From a checkpoint of a small image FSQ autoencoder.
Model: encoder arch swin, encoder norm layernorm, encoder activation gelu_tanh, decoder widths [48, 96, 192].
Training: 5500 steps, batches of 128.
Data: trained on microscope photos of single blood and bone marrow cells, 97085 training examples.
Rows from expert 4 of block 5 of the encoder, named by matrix and row number. Rows with one number belong to one neuron. Each number is 128 + 32 x the weight over its row's rms, rounded and kept within 0 to 255. All counts start at 0. Numbers have three digits each. After the name is the row's rms in percent of the matrix's.
# up: expert up (encoder.blocks.5.mlp.up, 8x32x64), inputs 0-63
# down: expert down (encoder.blocks.5.mlp.down, 8x64x32, transposed), outputs 0-63
up.26 068:118046124151126107128086131080128043144130081118204128163091129125124124139111136219128125147121142184111134137133094128134101132120184138068097138116085155124157066126135130128120142167071121
up.27 020:169060128128119121136131109130128106123094128149121128240090119149180092128109125149122135147150115098164135114133117128130191166161126083133110073110059122128251130097128137129130114125128139
up.28 145:098103136129129131084131177128147072124023094099169110152194127130133127201115159134168185129149127119128158119077147197142138123112134145099131128110122065136150139112213159128123128116124128
up.29 123:127118154128134211132122146126129190104018112030129127128128125179070130153132125134111168155148218056127132112128146131136114127119080123132125124126131128134126176128121123124129134082111127
up.30 130:118190141052119107118127130108200126135127169134139124126172110136153134130119041122137075015116137208138146090127147119131135124128131173111118147127126069108177136125128138115124136162086128
up.31 013:113159135127090127147144124102151127123129162172125133126153121136001103080133099130000157123127142132112129110130129103128134129101134155140118088131128131131170124128169162128128047108135153
down.26 055:126129152107069150135144134178153152123109217128101125136167118124128184066123129121108109133126132043152086118131129148135093123140126124124164134137137083127090190037206135181134116122140121
down.27 022:068197127132149128127094132145128132118175104027109128093131121133132128144129137096130128131129127128127122154115255169132101088132129130172109128139133099159130127132147128125107123148129116
down.28 190:129166123125145144195013102141077125136137128093125119098127128142061111131164142127024131139197103116177102127127126216110125117140120121168113145124126128120168101117131104114129140132131128
down.29 108:118128126128131210125163133108201000150121125128128156112144126112128111137128147117127140126126085152138128129137128128160129102137128131138153128128128083131128132123128123112115127126141105
down.30 145:129127139134000105106134122149146144127124130141129101154103128175111173130126128121130140213107137129075132127135063171123142144124105122098130130127093125112056152069123138128167158113105143
down.31 011:139126135131237175166145128124187137128210125156143132078109078138120132132069125088131128127132124124095066118135134158089086129135099182174125117067102123125129122129127137129120131214127118