A small image FSQ autoencoder, trained from scratch.
Model: 3.83M parameters, encoder norm layernorm, encoder activation gelu_tanh, encoder moe top_k, encoder num experts 8, encoder patch size [2, 2], encoder depths [7, 7], encoder widths [64, 128], decoder norm batchnorm, decoder activation silu, decoder widths [48, 96, 192].
Training: soap at rate 0.003, 5500 steps, batches of 128.
Data: trained on microscope photos of single blood and bone marrow cells, 97085 training examples, 7.3 epochs.
Rows from block 5 of the encoder of a small image FSQ autoencoder, named by matrix and row number. Rows with one number within an expert belong to one neuron, the router's apart. Each number is 500 + 40 x the weight over its row's rms, rounded and kept within 0 to 999. All counts start at 0. Numbers have three digits each. After the name is the row's rms in percent of the matrix's.
Before each expert's rows are labels from the 100 images, of 14976, where the router gives the expert most weight on average: "colour at peak" is the nearest of a few named colours to the mean colour under the peak; "strongest on" is what is common among them. Only what is clearly more common there than usual is listed. The data: microscope photos of single blood and bone marrow cells. In brackets: how many of the 100.
# router: router (encoder.blocks.5.mlp.router.weight, 8x64, trained with AdamW), inputs 0-63
# up: expert up (encoder.blocks.5.mlp.up, 8x32x64), inputs 0-63
# down: expert down (encoder.blocks.5.mlp.down, 8x64x32, transposed), outputs 0-63

# expert 1
colour at peak: grey (50)
strongest on: cell type: artefact (63)
router.1 085:465567489470536515519510479519465511499481420474462558640500532522464466457471563449528476506513465517497511456474501492487537608520454516499528548504468515479522487536569474506519444547427463
up.3 025:518499543501457519486498498582470501577545512421500500511456521500487502500498473548492497508441495468492500578504557407582504489493499454489545437502498488543539629552409506490488501474497497
down.3 031:498511501482513498490509463447501472474483486504423515602561477563502502513500476482500475530501498496510499482572479532380500502660500503499506494495554497518455504455502501471493499461603489
up.4 156:505525509509573472481474516575505501491492514509460502498525501501467492644536506517409485475500485507511319495550500490536479500507498498495485494495488494497526500500500527477608461496500498
down.4 163:501415464482505538499510502430499501492535501499622478463500516560532494417497491495500500499454466500500704520500492502488497505514508500538492483504495501472523516488457475488430492514488506
up.5 172:500475502524514501499499517499471482506428497504502501510520504497575492513498496499542500491497552470500486505494496504506499505501503493500500500260499485407507488392534505500501549504505501
down.5 144:480506501499492500496445503505571502446560500507505545500499500502442499493507554520462502509512439486497504454499524500508500492500520499504494500732502489509500496617497521524508497502477486
up.6 008:618494499500505500513500551493577490494502480493563483493487502500498500500491500494502481460474554506500492557494479478626508496585505503500511518503516457494499473503500641509492593539410503
down.6 010:509503472487497555504354471469505499513557500500499650502551470522422494520512500527502483573469460487501476498518517482497442499505492492472470485543530548586514499496508488500481454499581525
up.7 043:513491521516480479500505471510485493514376502468500527494438486548419521496500535456498515497505526303498501481497478514458499498493497459545502499418492515571520482513498458507473495496543539
down.7 048:493535572498519484442501533501462493455484563538449479500520492512520573416529513501585525498421445494462471419593499534511499450512531515489498499501501516471494552500490533434485602499434521
up.8 033:499499502504476500502497531497480497495500476492500507526525509556494499502494499548578494505456497406501562537494490479494490493501606477612500502500567489503492483531502506503501478303506500
down.8 031:543501478562490486498538459513474541502451536554500500501457507497495586484503500511487504525510489502522347498502514644485537514487500538460470507525484470484499534484427481514479514552425439
up.10 137:517600501500499544498498500587501480692500500495457510456500496522445492500550477496501404443496503500500491505531500516502500510537498494468491486507432497490504517589487488500566492499490495
down.10 179:498451501491497416478510500502500498327514499477557492582501498515500499526500462508499485536473500502521495510502501497477502495539499503556506499545692504509494494471493502497489499500530504
up.11 011:500439504501498498465497515538517499482525499544500477499642500506505507488500499491633507560541502506468499361500435510491477496500492509494498499507519521498507439430494489522495467609489503
down.11 010:488512545503506465495484577504498515477472524472557513463453520489542528493502500498502510430485443500490507498513552516523488430520527442667512500480487465496499498576530494475532508505364469
up.12 063:495501500491503501500544492630504501494586476502507495491471556515571480501479484500521502510494487519433501470527495513501688499504506450513499519501494501482465475502424496412497529500451500
down.12 079:499473502498503508516479496290499497486507509501505491514508504502421469509503491487496500519499507419548506524486499503512350491526507475512479500467507550553501487520559514505485500490546478
up.13 197:505463509362522486495531526530513514501487499513527540493494504502397538494488505501501502503532378582511504496503532444501501506500509496492505535503507504538520430530592495512500494619474441
down.13 197:512502473605455498497500432500514494507500529519495493500519498503574477551482495500500497475511512451489500478514436493507497500495506514515500486506537506507503566496326493473496423366547531
up.14 163:517493496505504545517502500645472486507482482452474509444499480522498477565504493501480486510508573465500499497472500563561526497516377551489500585427484497493577488476500459510494582503454511
down.14 164:472489582482450525514482527422605494472500496493505484551530500552491543501502503500534512534490443427501502485494514529461407440508602397553546498500572500543503499469534506457497487495491497
up.15 073:502469710500516538446501495500509526499343506519496433491501500499499495532501495501499497498447466508538497518500500526509531495496501514491495531500502499512501500495499496502436505499497410
down.15 097:458489397520501513499515521447567484479521494444582520405500497501502483680502501493403499495559490551499485499516497491536488453517517512500524500498545476513496500498471516500499454507533502
up.16 111:500498431509498493506512369512397500502501474473430497473551504510500527575500500490489501528502493499433549501494497504497499500500500480502338563506499504500507501501422495456574530500501496
down.16 080:500515501522563466515569499466475510502525506462497438493498499477536499486516499501497502501498504365562395496501505500504489499507493501502642373499501548499498479467571504500451507514513494
up.17 005:490627504520506472493449567479503436349494503548500471507510499522551460475472500499530545499499501496527499489496481549503496505499498587487500486501603504498487411502553501500444485501507459
down.17 009:538435496490508500501487502495518499531499501502505476443451528489482506486549500521497502501459495502548497584486513496518485517489500491500501500456252503499501505509518499564508494505457542
up.18 076:494499253498497500505498413496509536504515501493466565468501499500482512501515500526503494507511528492498505470481520526498497457496495470475500510522503502553510489476433487545458500489430500
down.18 112:513494694472487511495507547442519488472478490497508486557497481547475500500503497414510497496501502492508463502471477502500497513500518501499500509493466501503536503496669502494494575538498494
up.19 127:492505505500331465485480499497500498500500502500370501548505506497507487396499488485493524498501493493498499519499493500499571512520645541518521500508465492477571472524477503516500468524498501
down.19 106:470512504455602502501516484490508489504593495491587499504499524492468507650500519498539460498498488602499511403486498512495476504510433450461530491489516500504453488557504500488492492457529433
up.20 010:507451589501490531404497487579493502511479499450500480409538497543479500511502507533386501556499501500495515502550523500502504510488501449508500479506491500500481500626383511471504498492520434
down.20 015:473695515493549501499511517477491474482478487530447580500494500496513465502585502499524486461502500508489501415530498504490516476559502618518507483438518494519445509487510521492487510500471494
up.21 146:555463498524499500501498526508504498505503478481485500413496491524409492501516516500499397528515511424560493507496494510610490493501503494505501503482506538500517328474510488468600499506478521
down.21 155:414495526508501483507498504501501490499501505517550492483510498554519508503508502489532526470504398468501486501502525545498427516498504432506504499447499415554499668506420515501395492477512494
up.22 144:523501497493377538502500461501501506500529481505548511564476483506375504473507504496486511433504505482501499638477501519499496476500424502507490561500504552521487490538500499369509522475496499
down.22 167:477501501542500500499504454485679499489496491478502516462542446418602499646513485502452499529530502520502498502526508468499514502497574504502501502505521509484498496466448500521522453500510509
up.23 116:499501501501486510497498492497585500580482497520496498517418500505534499489487510485495498501485433468574518532471488394476492492504538501558499496504521590504472429680501489516498484494522521
down.23 083:493503491514509384446571452522367481501500541500491513485501507500481515506506503505509501504496567535437503501470496510529496522455501499409509514533505456498493620467411479432537514499530500
up.24 112:500491481500488502509503493502500505490391748501498473559483498474500473492499512500476494492501500501519501506499498492518504500494500498526502500505500478519501501496498499508410602500509513
down.24 098:498501518492503525499504478501501495501567319508483520509501501600456577593507501471564563468479501499447438500500500521499470506501486519455501504491496517501488500501505504499533501479471389
up.25 078:419488490500509618439460552501502499501528381557506489487543538553535407502495477545572514537458479503499496454526504540487501500495504501479481511503482497381505455467512500494483503526444503
down.25 071:572511504500487449565472576485559515500499514515487558432505504487473413476501500515486502414499446482576500509485569513548423480480516496542598503489500495582509499500500499488493416499460442
up.26 039:491465553519534450487500488440556498489556501506497491506562517499560557439497501300496506500475500517498494502409499534467462530499499508516500500495499517500495498498504504434582500487499557
down.26 036:499518462502503467486498529500375449495503527497496476432476526443499493505496543664506497514491546373471496481499499504524587522482498496417516508499518459502500504511506500505459495512495529

# expert 3
colour at peak: pink (46)
strongest on: cell type: artefact (90)
router.3 074:494517561477524498477539565456528482484449493421504542638484513471490463480525493449520473581531492548471487503552479446479493512487527488498540516536412508519500494532507487425522453536406472
up.2 079:522502505498576507500588517399530501463507670420484487558500497500524500502482438471500503474478500500509469483439499492494501480505542519500503502500514497499495507493355503500498477504500499
down.2 058:505518500498442500463465449522537498502502437504503521474511537475498500499567501566462483501504480518424504525494466510500502499507492497490479500475284500481500516520499500596483495499468423
up.3 014:477529498500481511491441465512490499461542511500470448500515515544506560502500494532477495499443507472538501492501500500509504507497519466729518466500503517503526407456498501448505530567490497
down.3 012:483627496501504481502523500504495504443499503500423493504505381483512495495632504475466516467512493477507498629491499549501501508500528471500455489502502496504507528506501566581497443504498542
up.4 033:492494488503479468507523513492541496496448518494510514535368499460500493490494504494487413540499393508478499462488501514613491552497536486463428491512474491504514567502522467580610481498520531
down.4 036:424485483507546565394474514475408550503575485498532487461508508491513498487500506489502511504570484487561540507520515470500453534463451490463506486504553574526534440496502432468480484595571461
up.5 066:512579509436506478501500374497502487499500513608655499502513500500493522464499497502500397484500509569520479486495537491488501498510501513502532495499545520501442480499447499488482503467415503
down.5 168:500500453497417501495522513512506477528461499553540501503604508518493508524482502501485500496481496495383502515500426523500501516499501542499457501467381507333557505498506494509536477496500491
up.6 058:499606519496495502514456438495494502617537467480502443404485536540509502531503496498461500477437477448548502549486492527528503495517527457500616515495514532521515501484490535483431511500397498
down.6 070:501503478499499432510500470495456469376443502501451560551530495521505495528586499500527423579455509508500495464618497556503503484526520516500481504531500491495498477467457517498522496497552615
up.7 039:501500500525546465499502537500508485493501411530500523463506484464517468516504500502537480456498546504497495521506495491485504472527503583268490495482512511499495401515499492517492498461465500
down.7 034:642419516484417498507515481474503500462482550491584500506494504542488506486449520503496484531512528515510447434500450498475475501449503501669521499499512504509492499552481484536490497514495487
up.8 103:506488549498582503505499502507500460478510493505487479500495499560497528504479461488500490477581411504480546411469529516488544495507524501440456502608421504501520500499499488487520598636524500
down.8 118:497494367513500501445501497437552491489577458500500488483501485503512497487485500498481654501538500530481522531500499519495499515512505525634495474521481515500501478498519501469553415501502433
up.9 130:491485503500500589495499492361564564479463463491475500513497501578498514461499500450539509612478497520500459463500512580477498501500496504463500468458495530481554532499586481511497443543520435
down.9 114:494492516495401503442503534556499500527546516498505499496498512334492498500500481501506523429499523524498511495518491428551539487520492509487500511499506438505453477491476487501500460500500663
up.10 200:495500498459501583492508494499503535412506557438498448500500497442502495493478458501499527510501500490499401499498506526428621386499513583514504511498500439501495539506505495509547495598523507
down.10 117:475492499559398486500435500352534501502517472458537454487416500458511453514532514492554501562514499492504550502498490511500502551496508375497545501500487557517496500554467506499500499443510500
up.11 125:502549485500490574500500555502453509501528503401467516623523425455520496492500465501519588482504502498405495522463520487521578510498563504419503499498526449513500514498483583469469501510540481
down.11 117:430501507511565417489475362546498501522499512507520464520414531453498537501499541576502410604506511536501520483534440470442545449519500499499500490490488536463498502467500461540500496500495508
up.12 006:572500519495479505502497459564516558507494483574496403463500500499500504502497499429476501440500500504500507498593501500414508499500500461504510551500500501500493459500509503541504500505307500
down.12 006:510517500500478501509510500522498329500431505547493502502498500513500504501512500493444375505512501521503500348499493562469467497525502500574464536497507479501509503426485510517496493500497502
up.13 011:395502519524482408491481504486517516353517498433522576540503500499470485486501527500516508575556497497471493470456497508504409490463503521503471494472498512493556587500558443476516494503489531
down.13 011:497526500503547502505540514501485684501533508490494449505507517369490506499499484516516510492537501500514527499520492442500591501495485499497508496506489507479510493489494491488500499492531345
up.14 011:519498500502509492498496490490498498574506497556498465323507575473541503490492593512489494378498493474543544497499504500509502502500548474508492497507527382510498464509491498501482511502500438
down.14 009:522493501500487468541515500509499580484566530502505469507494496660500491500500504501500504470496498549499435499500450512504500496499502488527500496501501496515499498498492500530497500502499718
up.15 135:456487496500460567498502478504538500500418570467457531512506445500518500493505471419443597563456511500545496504506504668511510425512498507498507505512455473500578490516532500504499499501500500
down.15 128:497501532500503514502414504486501487507501482492499502495427552499500507546502500569519506495496506498506505433500524576409481466499495500498508500493653500597437484497509505617489551500464464
up.16 145:500506499462500680498398646495500524521348501489495472509503539505476523518486502509508532500490497500500499459500519507498538501470500490500501458505499501498501500501484511500499501500481499
down.16 206:490559541513499462464500321431543468527497490496500504513477503421543493589521551500462425478499503505493508546496512474586499481436504503500502498498493503426539512500526507476500548511485512
up.17 061:492476535513499477482512487504496502498541502518505489496489500473412529502500440496500355512420438461513527497468566501593558492503471511453509511492485578467538509469503501501522489560466618
down.17 059:525504391519479499508524556472489509493433503502454475499500517518639497520466567410498500501644517500488516500512476542498504505434473512540450463488513497469497503501453478497531529496549485
up.18 019:503503513497500502501500540505501501409560439536497490478497500506497500543342371486512477508375497506498482417509549496503520495513506567518531500499534514497499490477499508491486495431500500
down.18 017:619576420469512498466515499448460530446500512506474389502500504508503497498495584516510506500651465524500490516500465553551496487510497482497476496517433488545500506507477487498493451503540503
up.19 118:503464499504423426503500512495533512523475486589508284496478507511568512495501551500494493497582473522531542504492487534500472509497506482519470497503496499429484503534501550481513494500499500
down.19 167:499493486539488501471501539488322557516501521499521658495510503419503497568517500497513487545433493452504459539476504472497502504466496494491504509567500517505487478494494479509440500508481498
up.20 050:503508514513551478499385668467494504505510503504501475433624555574497500522448500497523500471503502492509504492481485536501476513500513530505495498500505477578456512504505500473501538478497417
down.20 055:500440497480469501500501500504498528484507520501515383527450496460499499494590529542474539628513500566501472500495438481505552501524574468488522494569494503464503487493444496513500471527475626
up.21 016:519451501436532511501483493505565538489494489600499506516418485498527439493502515505501451538341439478499500481497477501505507462525509502499499500570489535503509403502604505505520503501449500
down.21 020:528474519518439510537490497485500523473491508505507500490501494535422499498492502475477486471637502517517488502481528510482467609412535523538509435465619517595526488541500505494497429542497504
up.22 216:497512504477518491494512504524491505441489599498550402523409550376515482506569490519501524497555505509467525566513501504499517422457505539450503507500442531508506586476537545501509498504434494
down.22 182:489497499510544454512528403408506482506566479456500534505546480535475491423503506498592521328489515497432528484508521496488472546532500511502503459502496500497497431501490557505537509499503490
up.23 060:547518499507503475500509460483450514494511507534363508475531503500457496498499495494505329500507360501500515494530494410506414502504491487550499502475500500499502501463510498501510516491502501
down.23 071:479520499542507425476532433498480502537523479502620486502531538500679406500508502511459503500511503466502505522492524514521534499481500541491519499465511492514501473475467495489382500496524518
up.24 151:497503503479489521501504513528516745510498505479490504502502493481498504513493453502505474504574527502489477500500584498445517495478501560502526484500537559558457495526486458515490496488498516
down.24 176:459486508446498499500501499428484292500507502468547497550488496488497527486504507510503528502482529496499520531500502502514492514520508481487497503501499499414493524401501548493495531605525434

# expert 5
colour at peak: grey (67)
strongest on: cell type: artefact (34)
router.5 091:515506484496567466508524486565516406477482485442541543481579499582510462469519559538479496554511492445530542465522467460522434394526571454516489507544463516531488455501498488507464486565476456
up.2 155:491463604499518388495556468500588487529544520473512498499403500477483502459491525500492463507496494491529499466496534500466509391527521478510566507535506499519454513548534615487522492550500483
down.2 142:494480415536453499509470517518425568522430527492507502475622567550505492511511456500499464496525505549479459545497496481508511613473496517518498528506564540500500477483500386524546474468500524
up.3 060:508516664496503491473576502456488520577522501475500492599501488561494516434496471448500448465500493448500485519487494499493506500501500364486529511508500494499514499500539498475572506532472500
down.3 065:499502456505500506506507519557500526499464501514485507262507490469451502493505463505495556499490489505501509498486509481520486498578500532561502508496490494502518474489487491498496378505500526
up.4 108:489493503488524367508482501475502506472524500602503434493498497544485502505507509498479521532496429513543505526500540385510498511500527505468504507502498414499475527497604498440520508618500496
down.4 076:509500465510506583498488544547431524495472545502516433467491500337508491559500476502530551601497511503512528493475482533499500497473502491503497493499508519504500502471425405502491401473525500
up.5 018:493573501601491507511501514473510352535458511494505500498456503494554512491549500417503500496515582503565471506465493512507492507498449514503469495525531437494490522478508438590513481420461531
down.5 017:483503502490441493528499489511371643509517480490501484465523506447549516498456564515502468495513531428507566504521554526500599468492461481494518500449453501526428501498548484462492538503490484
up.6 016:596492506460459490462579498501512502582501500571515475482499487501502538382512358501486527433483558512500561503492500410483565530498501500495503523500475539513483469500467499488495527495499480
down.6 016:505497500503500552500572479503478525502471461533576525507474516580500560549456483449494516564503514519500501498500488510526471500660513503539485395481506488414508413499486552510483482487496484
up.7 080:490500501565500524441507649521499522533499409462488413500501495519503491568470494500493480395511512500513499511487499501501540500526633495509502575500503500513528492423495501496538500492500499
down.7 084:625482466530485496560490448491510456500533538501501477483582500511499513354571547502507518611500509494505397492517484510500518500492451488512503492520477501473473519535515475473500439499493509
up.8 086:485470547464536496496545503516476460273509498508512502582527504502496498493498506500453498504475490498501621485481512492522493499505541491432473503540507497484505490502539500473490547511502498
down.8 102:512523500502516498500457479520504607729500500524485415504487521477501506510502459506551493494502488505542469500485491492486484501498497500495520500500503497493516510502477499612509496482494554
up.9 110:453570501496503440499509505578502447498500501502487486507508500606485512426511494499456526490286510476477524507458500488570495493494542483539499500516475524478537497500477502500499489501496498
down.9 106:597482497512649513493511450457478562501500474581485532503490496409522497502496466479552504551514468506464500490491491500419480599480505466510505510471597459463516473509495506536501497499510499
up.10 024:518493488497478486414541477496500499500466512481513509508512482449500474484500476503581539501497574501502503496481438339507531526503470524487530678514500508502499509497496523443497484480512519
down.10 021:459498496499502568514476462509424501426530484473547487500487499511503500518474438455493491517535496562501500493514509713508500498496484530475500500505487500491550496501508503603501434495509499
up.11 058:497502479514567499507495455507499460465585551658488504508519522484449496498504502498466443621498506446480498495510421559506499501503498502525431461506417514499510502429524506519497494512490528
down.11 045:530511504498501413497469547531577566516487510480501485494495430498549490497503500512501508510510569533499524526568603482494501499482486504540502495406494500525442509532386489480445520520496380
up.12 245:500514499509500396520501498482492483505487445460512503470619504597501467496531577492528491473501548449441528534485487487597471531514499487549517496476456499456518549496502496399592499498489500
down.12 217:500486449507502496512472532467520499513499498572468485474558486665519499504473512524502468498462481407562471489499491561496466495543473501559457522508553417539511505538515452543420479454516505
up.13 106:517507556498507501499505521473516512499502266508505498523502503399498492512502504512501519477499522497498500502493501633499496497496541443501494501504546507499464499503472493513546475493498500
down.13 112:506482469451524497500561477469358501501544568421499496499499500500500526507503487510480528555449440497466602487501494478446511551502499497451500555495501493457505502436566504553514514596500454
up.14 102:498390500483468576501493561496497570531386518460479501597490481494473566496500428480496497460466517501520520601500504465573534515513499499550500499591504472499508483500483532529475525500484493
down.14 176:493545489500528567509467533500516362502496496500495508338508498502500447524482502500495518501501500463494510392498484527504493501513465481498570501500524493499554503500630471493492491523493489
up.15 129:499538492495498504481490506504501539497475494497480511506598500568504398713525506502481492524475515450485501488492482488507482511473501502542493535493492514430502536500502501465598500485500505
down.15 128:497502552501566501484474494462480386503517483501497505522412510487497504331504501497565531506491500499554564510496502578501499513500514495482527431455502482586498522532499561500472501499532502
up.16 114:492520503500491500504496444492494581475505532527471469492499497496517500505512521454494533517487505231491450504450495514506528500494500505504521499447487511491500499513500511508485487492497511
down.16 104:502525481485509500501500490478498509483520472425500532466492488488502489504495500503498465505488489762489500504587509501485511505500498502478496511504451517479483478563497543489499477536502501
up.17 090:513500473479507516501498455501431498491538510541491520439500538507488542439525513527535498605500502479486526486505486499507616500463410499531388506503492587499516497507414505449405515496503508
down.17 095:496541501456510504488537514515497467501472486500499490600485500565504511580448540502481475462478574562496497499558555521521348393518498532475498505433506488498502503425488526530492526493497484
up.18 089:481511506499481520497500483617510501521459476510497460488451514526502629500501479492448484486501549493526499471510519514490475492412509500507532572490649472575509487500472471542449482504436502
down.18 121:500500497506493504511497629458500494501543515513539501504597496496503393500499576500503478498493489453506480509443503442556502500563488500525502496492371530465502425480560500479576527498497494
up.19 026:516508502578502387500458495483496502449499515489524498502480499516500537494517496501512436548502503521501505516488485330517503489511463466497500457645517516455495548456536452507534533500500504
down.19 030:432528482536508509494526504564438525507503473496480474507609490499521488500515452509467619500498497527407603501498494574596579497482494496506498477403497499512500503481496487507469489484502487
up.20 076:461569505534495504490451583514500516475496506425500532515494515558488489500493499475504463385524533482401441462485498489496521517494483510515502529454541574473527592498372496474544468497504498
down.20 089:470497501502525501492630498505553501486499504562501500486480485424478550493494501501514675572484500499518501498501479567565495490412502458478499507531500500500519500505535489499500588476518501
up.21 143:462470499501499482496527435520500484564500555472500501534389500395499534470472484402502503439584449541514527539501501546478523469492556490430544506500483499566511457498527499595493517495488483
down.21 148:505502499493490505501424503507461472493545499419500503455546515723499500534498505543501450447506493462502486390500505500485500496500477511515483500511500518500506497486567499520493478500476470
up.22 121:620466352499500502509492497488501502461509494465490524504567501500499509524536500500502524498504501406431645487503501506533456491493498526502454500502522486504494500498416503431518502505484478
down.22 090:334489606505588461497490512499487493498496500623500476506415520548495499502464500504483474500458501493503400505544499517538462506571518486509509498502501498458508527508498501512505496500495507
up.23 049:498467506487527500487511483459516468535603552543549539500529492335504480501499566492462486490486503512501489525547459498465486503500398496519486433563483500555495504532511493515594501484460526
down.23 050:520461503517441422547495487507495534509366509501528499477446530604500501500466489486539491498499495507519550564597493489502495492515559507539507475412466479480464515500446497521506387499498499
up.24 129:511500506507500513508449506502497470482561479498491500506622496522461501616500518499500514504499528437498489500480498412639395528497505497624526500498500502498501535502500502486507501470496500
down.24 106:503509500500634499456524461498493526490495468520485491509431498551523483310501500489528504508501481500510464535502490595430570498467489504480543447498515488468500509543491518490491526505501500

# expert 4
colour at peak: pink (77)
strongest on: smear: peripheral blood (89); cell type: platelet (34)
router.4 089:496522523536492518447418460491524465462493540456569492493598458534519530466498476533503517580509548458570527536541511499432436482523548425506469460497513496534478472453460503520464406558504475
up.2 085:487489484475472545529465487502503467469550500450503513373547472516503503504530494498524519529504523486426547435497502602501508432462395507517509505473500501499484550485355501473509497519497516
down.2 088:449480528502501500493533502408518503500282485546499529533499525500448399460513587499510546480501479529535501500518517492494492471502506511483555498501498449500518489503508500500499501489484500
up.3 182:496521552504507252493505458564503476501498531539482428499502487499491584467512492497467494508489491554500524445488502529526499498506540481509492502509495473500500496497503481476518500502492479
down.3 157:506501415500497603483546500497448510506515505473500497489498496503543500591490433510499477502464571499498454489416492373500498611501495562469504502513514564491502470514504494485587494493484498
up.4 021:511506495485500487499496512323509503513506500419493504499422570472471527497506515499479501500456523495472474505548505490497480538478477500487560510558527464531652500500478516543471441517508502
down.4 020:495515507500514546522497529701522498527563507497493507495494476509512509480500494542473477515496504459502585453526485435431492436522488458532530495469519469473398499460492527499501529507456513
up.5 013:499512505467581500456510508497493485499512479505559501499499467368533484502491550494566474496490500517504499292500502494489498501538497499491514535501511495499547457507497488516464418497498530
down.5 012:505481516503374471548494512561502500500505518348503481543381475494425496499511450559435489517513504491504525498477498419471527503478491447500494501500510527468508500500536508554504511522472539
up.6 026:487502481498417467558518445513486487516501485496518493499354474549499515446502538569458559507512564531569495478490515456547499498492437451554499489505527561499497496497503535437495492500593439
down.6 029:568613499500581501500418515498481486503506519510476504503526502383514507565500513455502395502500478490494477461503519561498482474507476570566503568463491501561486437542508500499440497499501526
up.7 013:515502499520485500509499478433503396532479495456477493504502503503506473503476499518512355514506474493508505483636495613514505468501449500571519470500482420500472545530504529518454538493524511
down.7 014:440590499499574506499498503503503541567507508499474632500537605498499440497584492470508516496495468494516495498480503498500496506498453498435508518498516491488509498494512476408500499577391514
up.8 121:603492499502483499388539508505510501497438488499499499513574500519506495592514484489473546482502563393506473525500496409577474484442512519519501533474535433500442510420471519499493493490499500
down.8 128:491495507547536473644475477471439501517535406498474502499499498592515497485501568492498460499496417524499492519535496562493521480581463499493481463479372476498498500501537499495521544501480497
up.9 107:477500494494503462540505491512469523488409505508471437502510485506486527500497490501496550431485565464442553473410494504501493499486704500492455538475535462491501515547515484532500498503526525
down.9 100:463481500543548493501552507468441470500602481487503487479413499515476488611527523492511440557448421513645474497498467545490505509548430445506503499532487500497500508503497478466501500480506488
up.10 029:500516532500504504347502519500492393499495488554501492517433496498452500481513476496486489500514455538510501501554491608500448471514498496474465471497492500501507483510610505552521502497500616
down.10 029:491497496504508539617536482479511598491580501406468513425457463502498543496501487505539561491504480500496479512499499393531496491514520499469508501531469516496501565508495496428499482585500410
up.11 249:493500523486562504499529510414538468324501502510504482486501499504501504414438514498509544548499468529541507495471502494477479502500516509503500504499501456493510544446601505613474491549524500
down.11 177:601498454532469500501467501489504618643521459500500498500506495493565500610499465499494487502547503578501455592500487490498521503499499516506507517493496498500499449508470501441505500429486498
up.12 034:559500510502503504494491504462485414499529478497505501586533491433508515420498541501492510529484463606558508479494500530351483520487511502498494490556525505391491469540573500497532501509507498
down.12 033:501499534507391491501557468492503584511447560453502502495387518505467537559506453530494492500488489380501504507537480452595537500500574486470506501486495510519496545494500480454506427485498498
up.13 065:500493507531512527488505512471507499484504508511511500585490495525499292497493502500491498541429497577471475533513478490513506546467501507493396458531442538499449451510510503500499489502563484
down.13 069:496504499503481499500531496501517513580508501489467503485512498510497709503471395455484502441536500496508454528512546524469489452504461548478528514458526484532483552497465486498454496504440539
up.14 068:500497505498460493511488500488500553514459500485501503563502496533493491482496538500603512500471509503505492445538494505657503534493497498534491306501484521497508437484474528490532507506502500
down.14 082:505502482507556439517499498596494503520538503499456501499490496487507518547494410503403462443476552499497499487501538505454502498494499525500495673500504497500502501465496509521418527597498520
up.15 124:496529499502502548482495455413503552504502499503503448456468499569546502526500501492485643637500500511498516453452500448496487489493483495513497477500498498500500498485532499514452498532639488
down.15 125:492498500490599477506499470554425429503473499507419527499491501339473533488513495474488493407491537536502509533520517495512503500500494506496500500478515512450475482492386515432489465509499554
up.17 103:499501500498383424488509468532489497542560508500498496567464481469498498428504520500510538489523504479369524487502477625498584501537478470458496481459491479506506541495478518444524504477445541
down.17 165:483495500502500507471498473506500500580472500498474506499493523337552508610497447513488509493511509565529500473499502365496503499404503491550497503526542503499479490471486497484500507464573502
up.18 087:536588514463506500349541392516502519533522495519508508458390490490524468463491488491492495555612497521480500467506477571422493502520500501500505527455509512497482492500492496545503493489497504
down.18 084:506495535473429508564492526440487490498495498372501502539516557469490630515508488521504580505476536550484532533502536361524502497488523458482505487500502532486502486485500523497503509545470439
up.19 163:406376488488480481511501492466548500502486513487504520498469483499536500467505522501523548533501498485501522646490514554483491433508500500497476500482522489485535481517625499480615468511501519
down.19 163:500503508487445531489458508488469486503502499385526498494492529494432501594492504498504500590504498497540547328513502501499464497501501502528512498500496497545499504458498511519500499486407404
up.20 120:528654499495457345499540478514519506422500498500513516498487468509401505485508408498501610499501525498529484500493501504496483462504499509534502496513532500506542493500480527482484470512500512
down.20 143:501400463494499502515474452482500487601506500500500493525506502417514460563499585495480468500499502507398521500500488420510568493513477593501503500501451505462496504563502499597508566530494477
up.21 082:473504487497522500504512482506512475495501502496510480499483478501501589375505500470490521542503500485487500409555499540496502499506530502508456521496511434501542367492585508501510482348504508
down.21 082:524502547505531500522474474482495503493591547472500498500462502494460403561476493554432489478490451499498462499511538414503481448535496531542503498479504562534483562500491496500483505671483478
up.22 024:512444499522519500515390521500494497492498512510498459500465504500492512514490500495516487508405455648488592464578501547516466500490491518511509533499360491438502473482503481502511500509535479
down.22 018:429500509497493490499558479501501648559488529514457536525593433504517469500550492488455470496497505420579454509487500495490486492454509553444508488504534498628477527500510496483502497500503499
up.23 093:499441499525525517502502493500506598481541497489572546477421516500500456567507504509526513482483489502508427660500525460494464525472476517492501474485513520501430497498485513504391481497584504
down.23 103:519613490493499481475505436499467486511412501502418499565556451478507531457507515433498499528538511507456572420584459588507492484540469477489498500501496475500480512507500584516565498500484525
up.24 072:494448552505499543495529577488534536485505500485515500537489496488501486497503480496520514480451527514503501503505511452500522496487485504456486422504509503460477485493502651393526501671494501
down.24 063:475482452480391465519521487541501501508471501477486495503482466557506510545490502479497495481471560480480492510509500515510502565496499501530557498507495492503488511460488475736500511476500516
up.25 121:489512500519511508515485502497500465474521497418501459495556494656495515576501501550504496511499554493478496494514501492621437489500523500505482484476501509539513458485494493401591490500411501
down.25 111:498476502493575494508514511538509500538507501587499505499499506508488457363500481517500411494483478402517496454500495446406530553514471527511521506552501456500504542546544467610499528514513497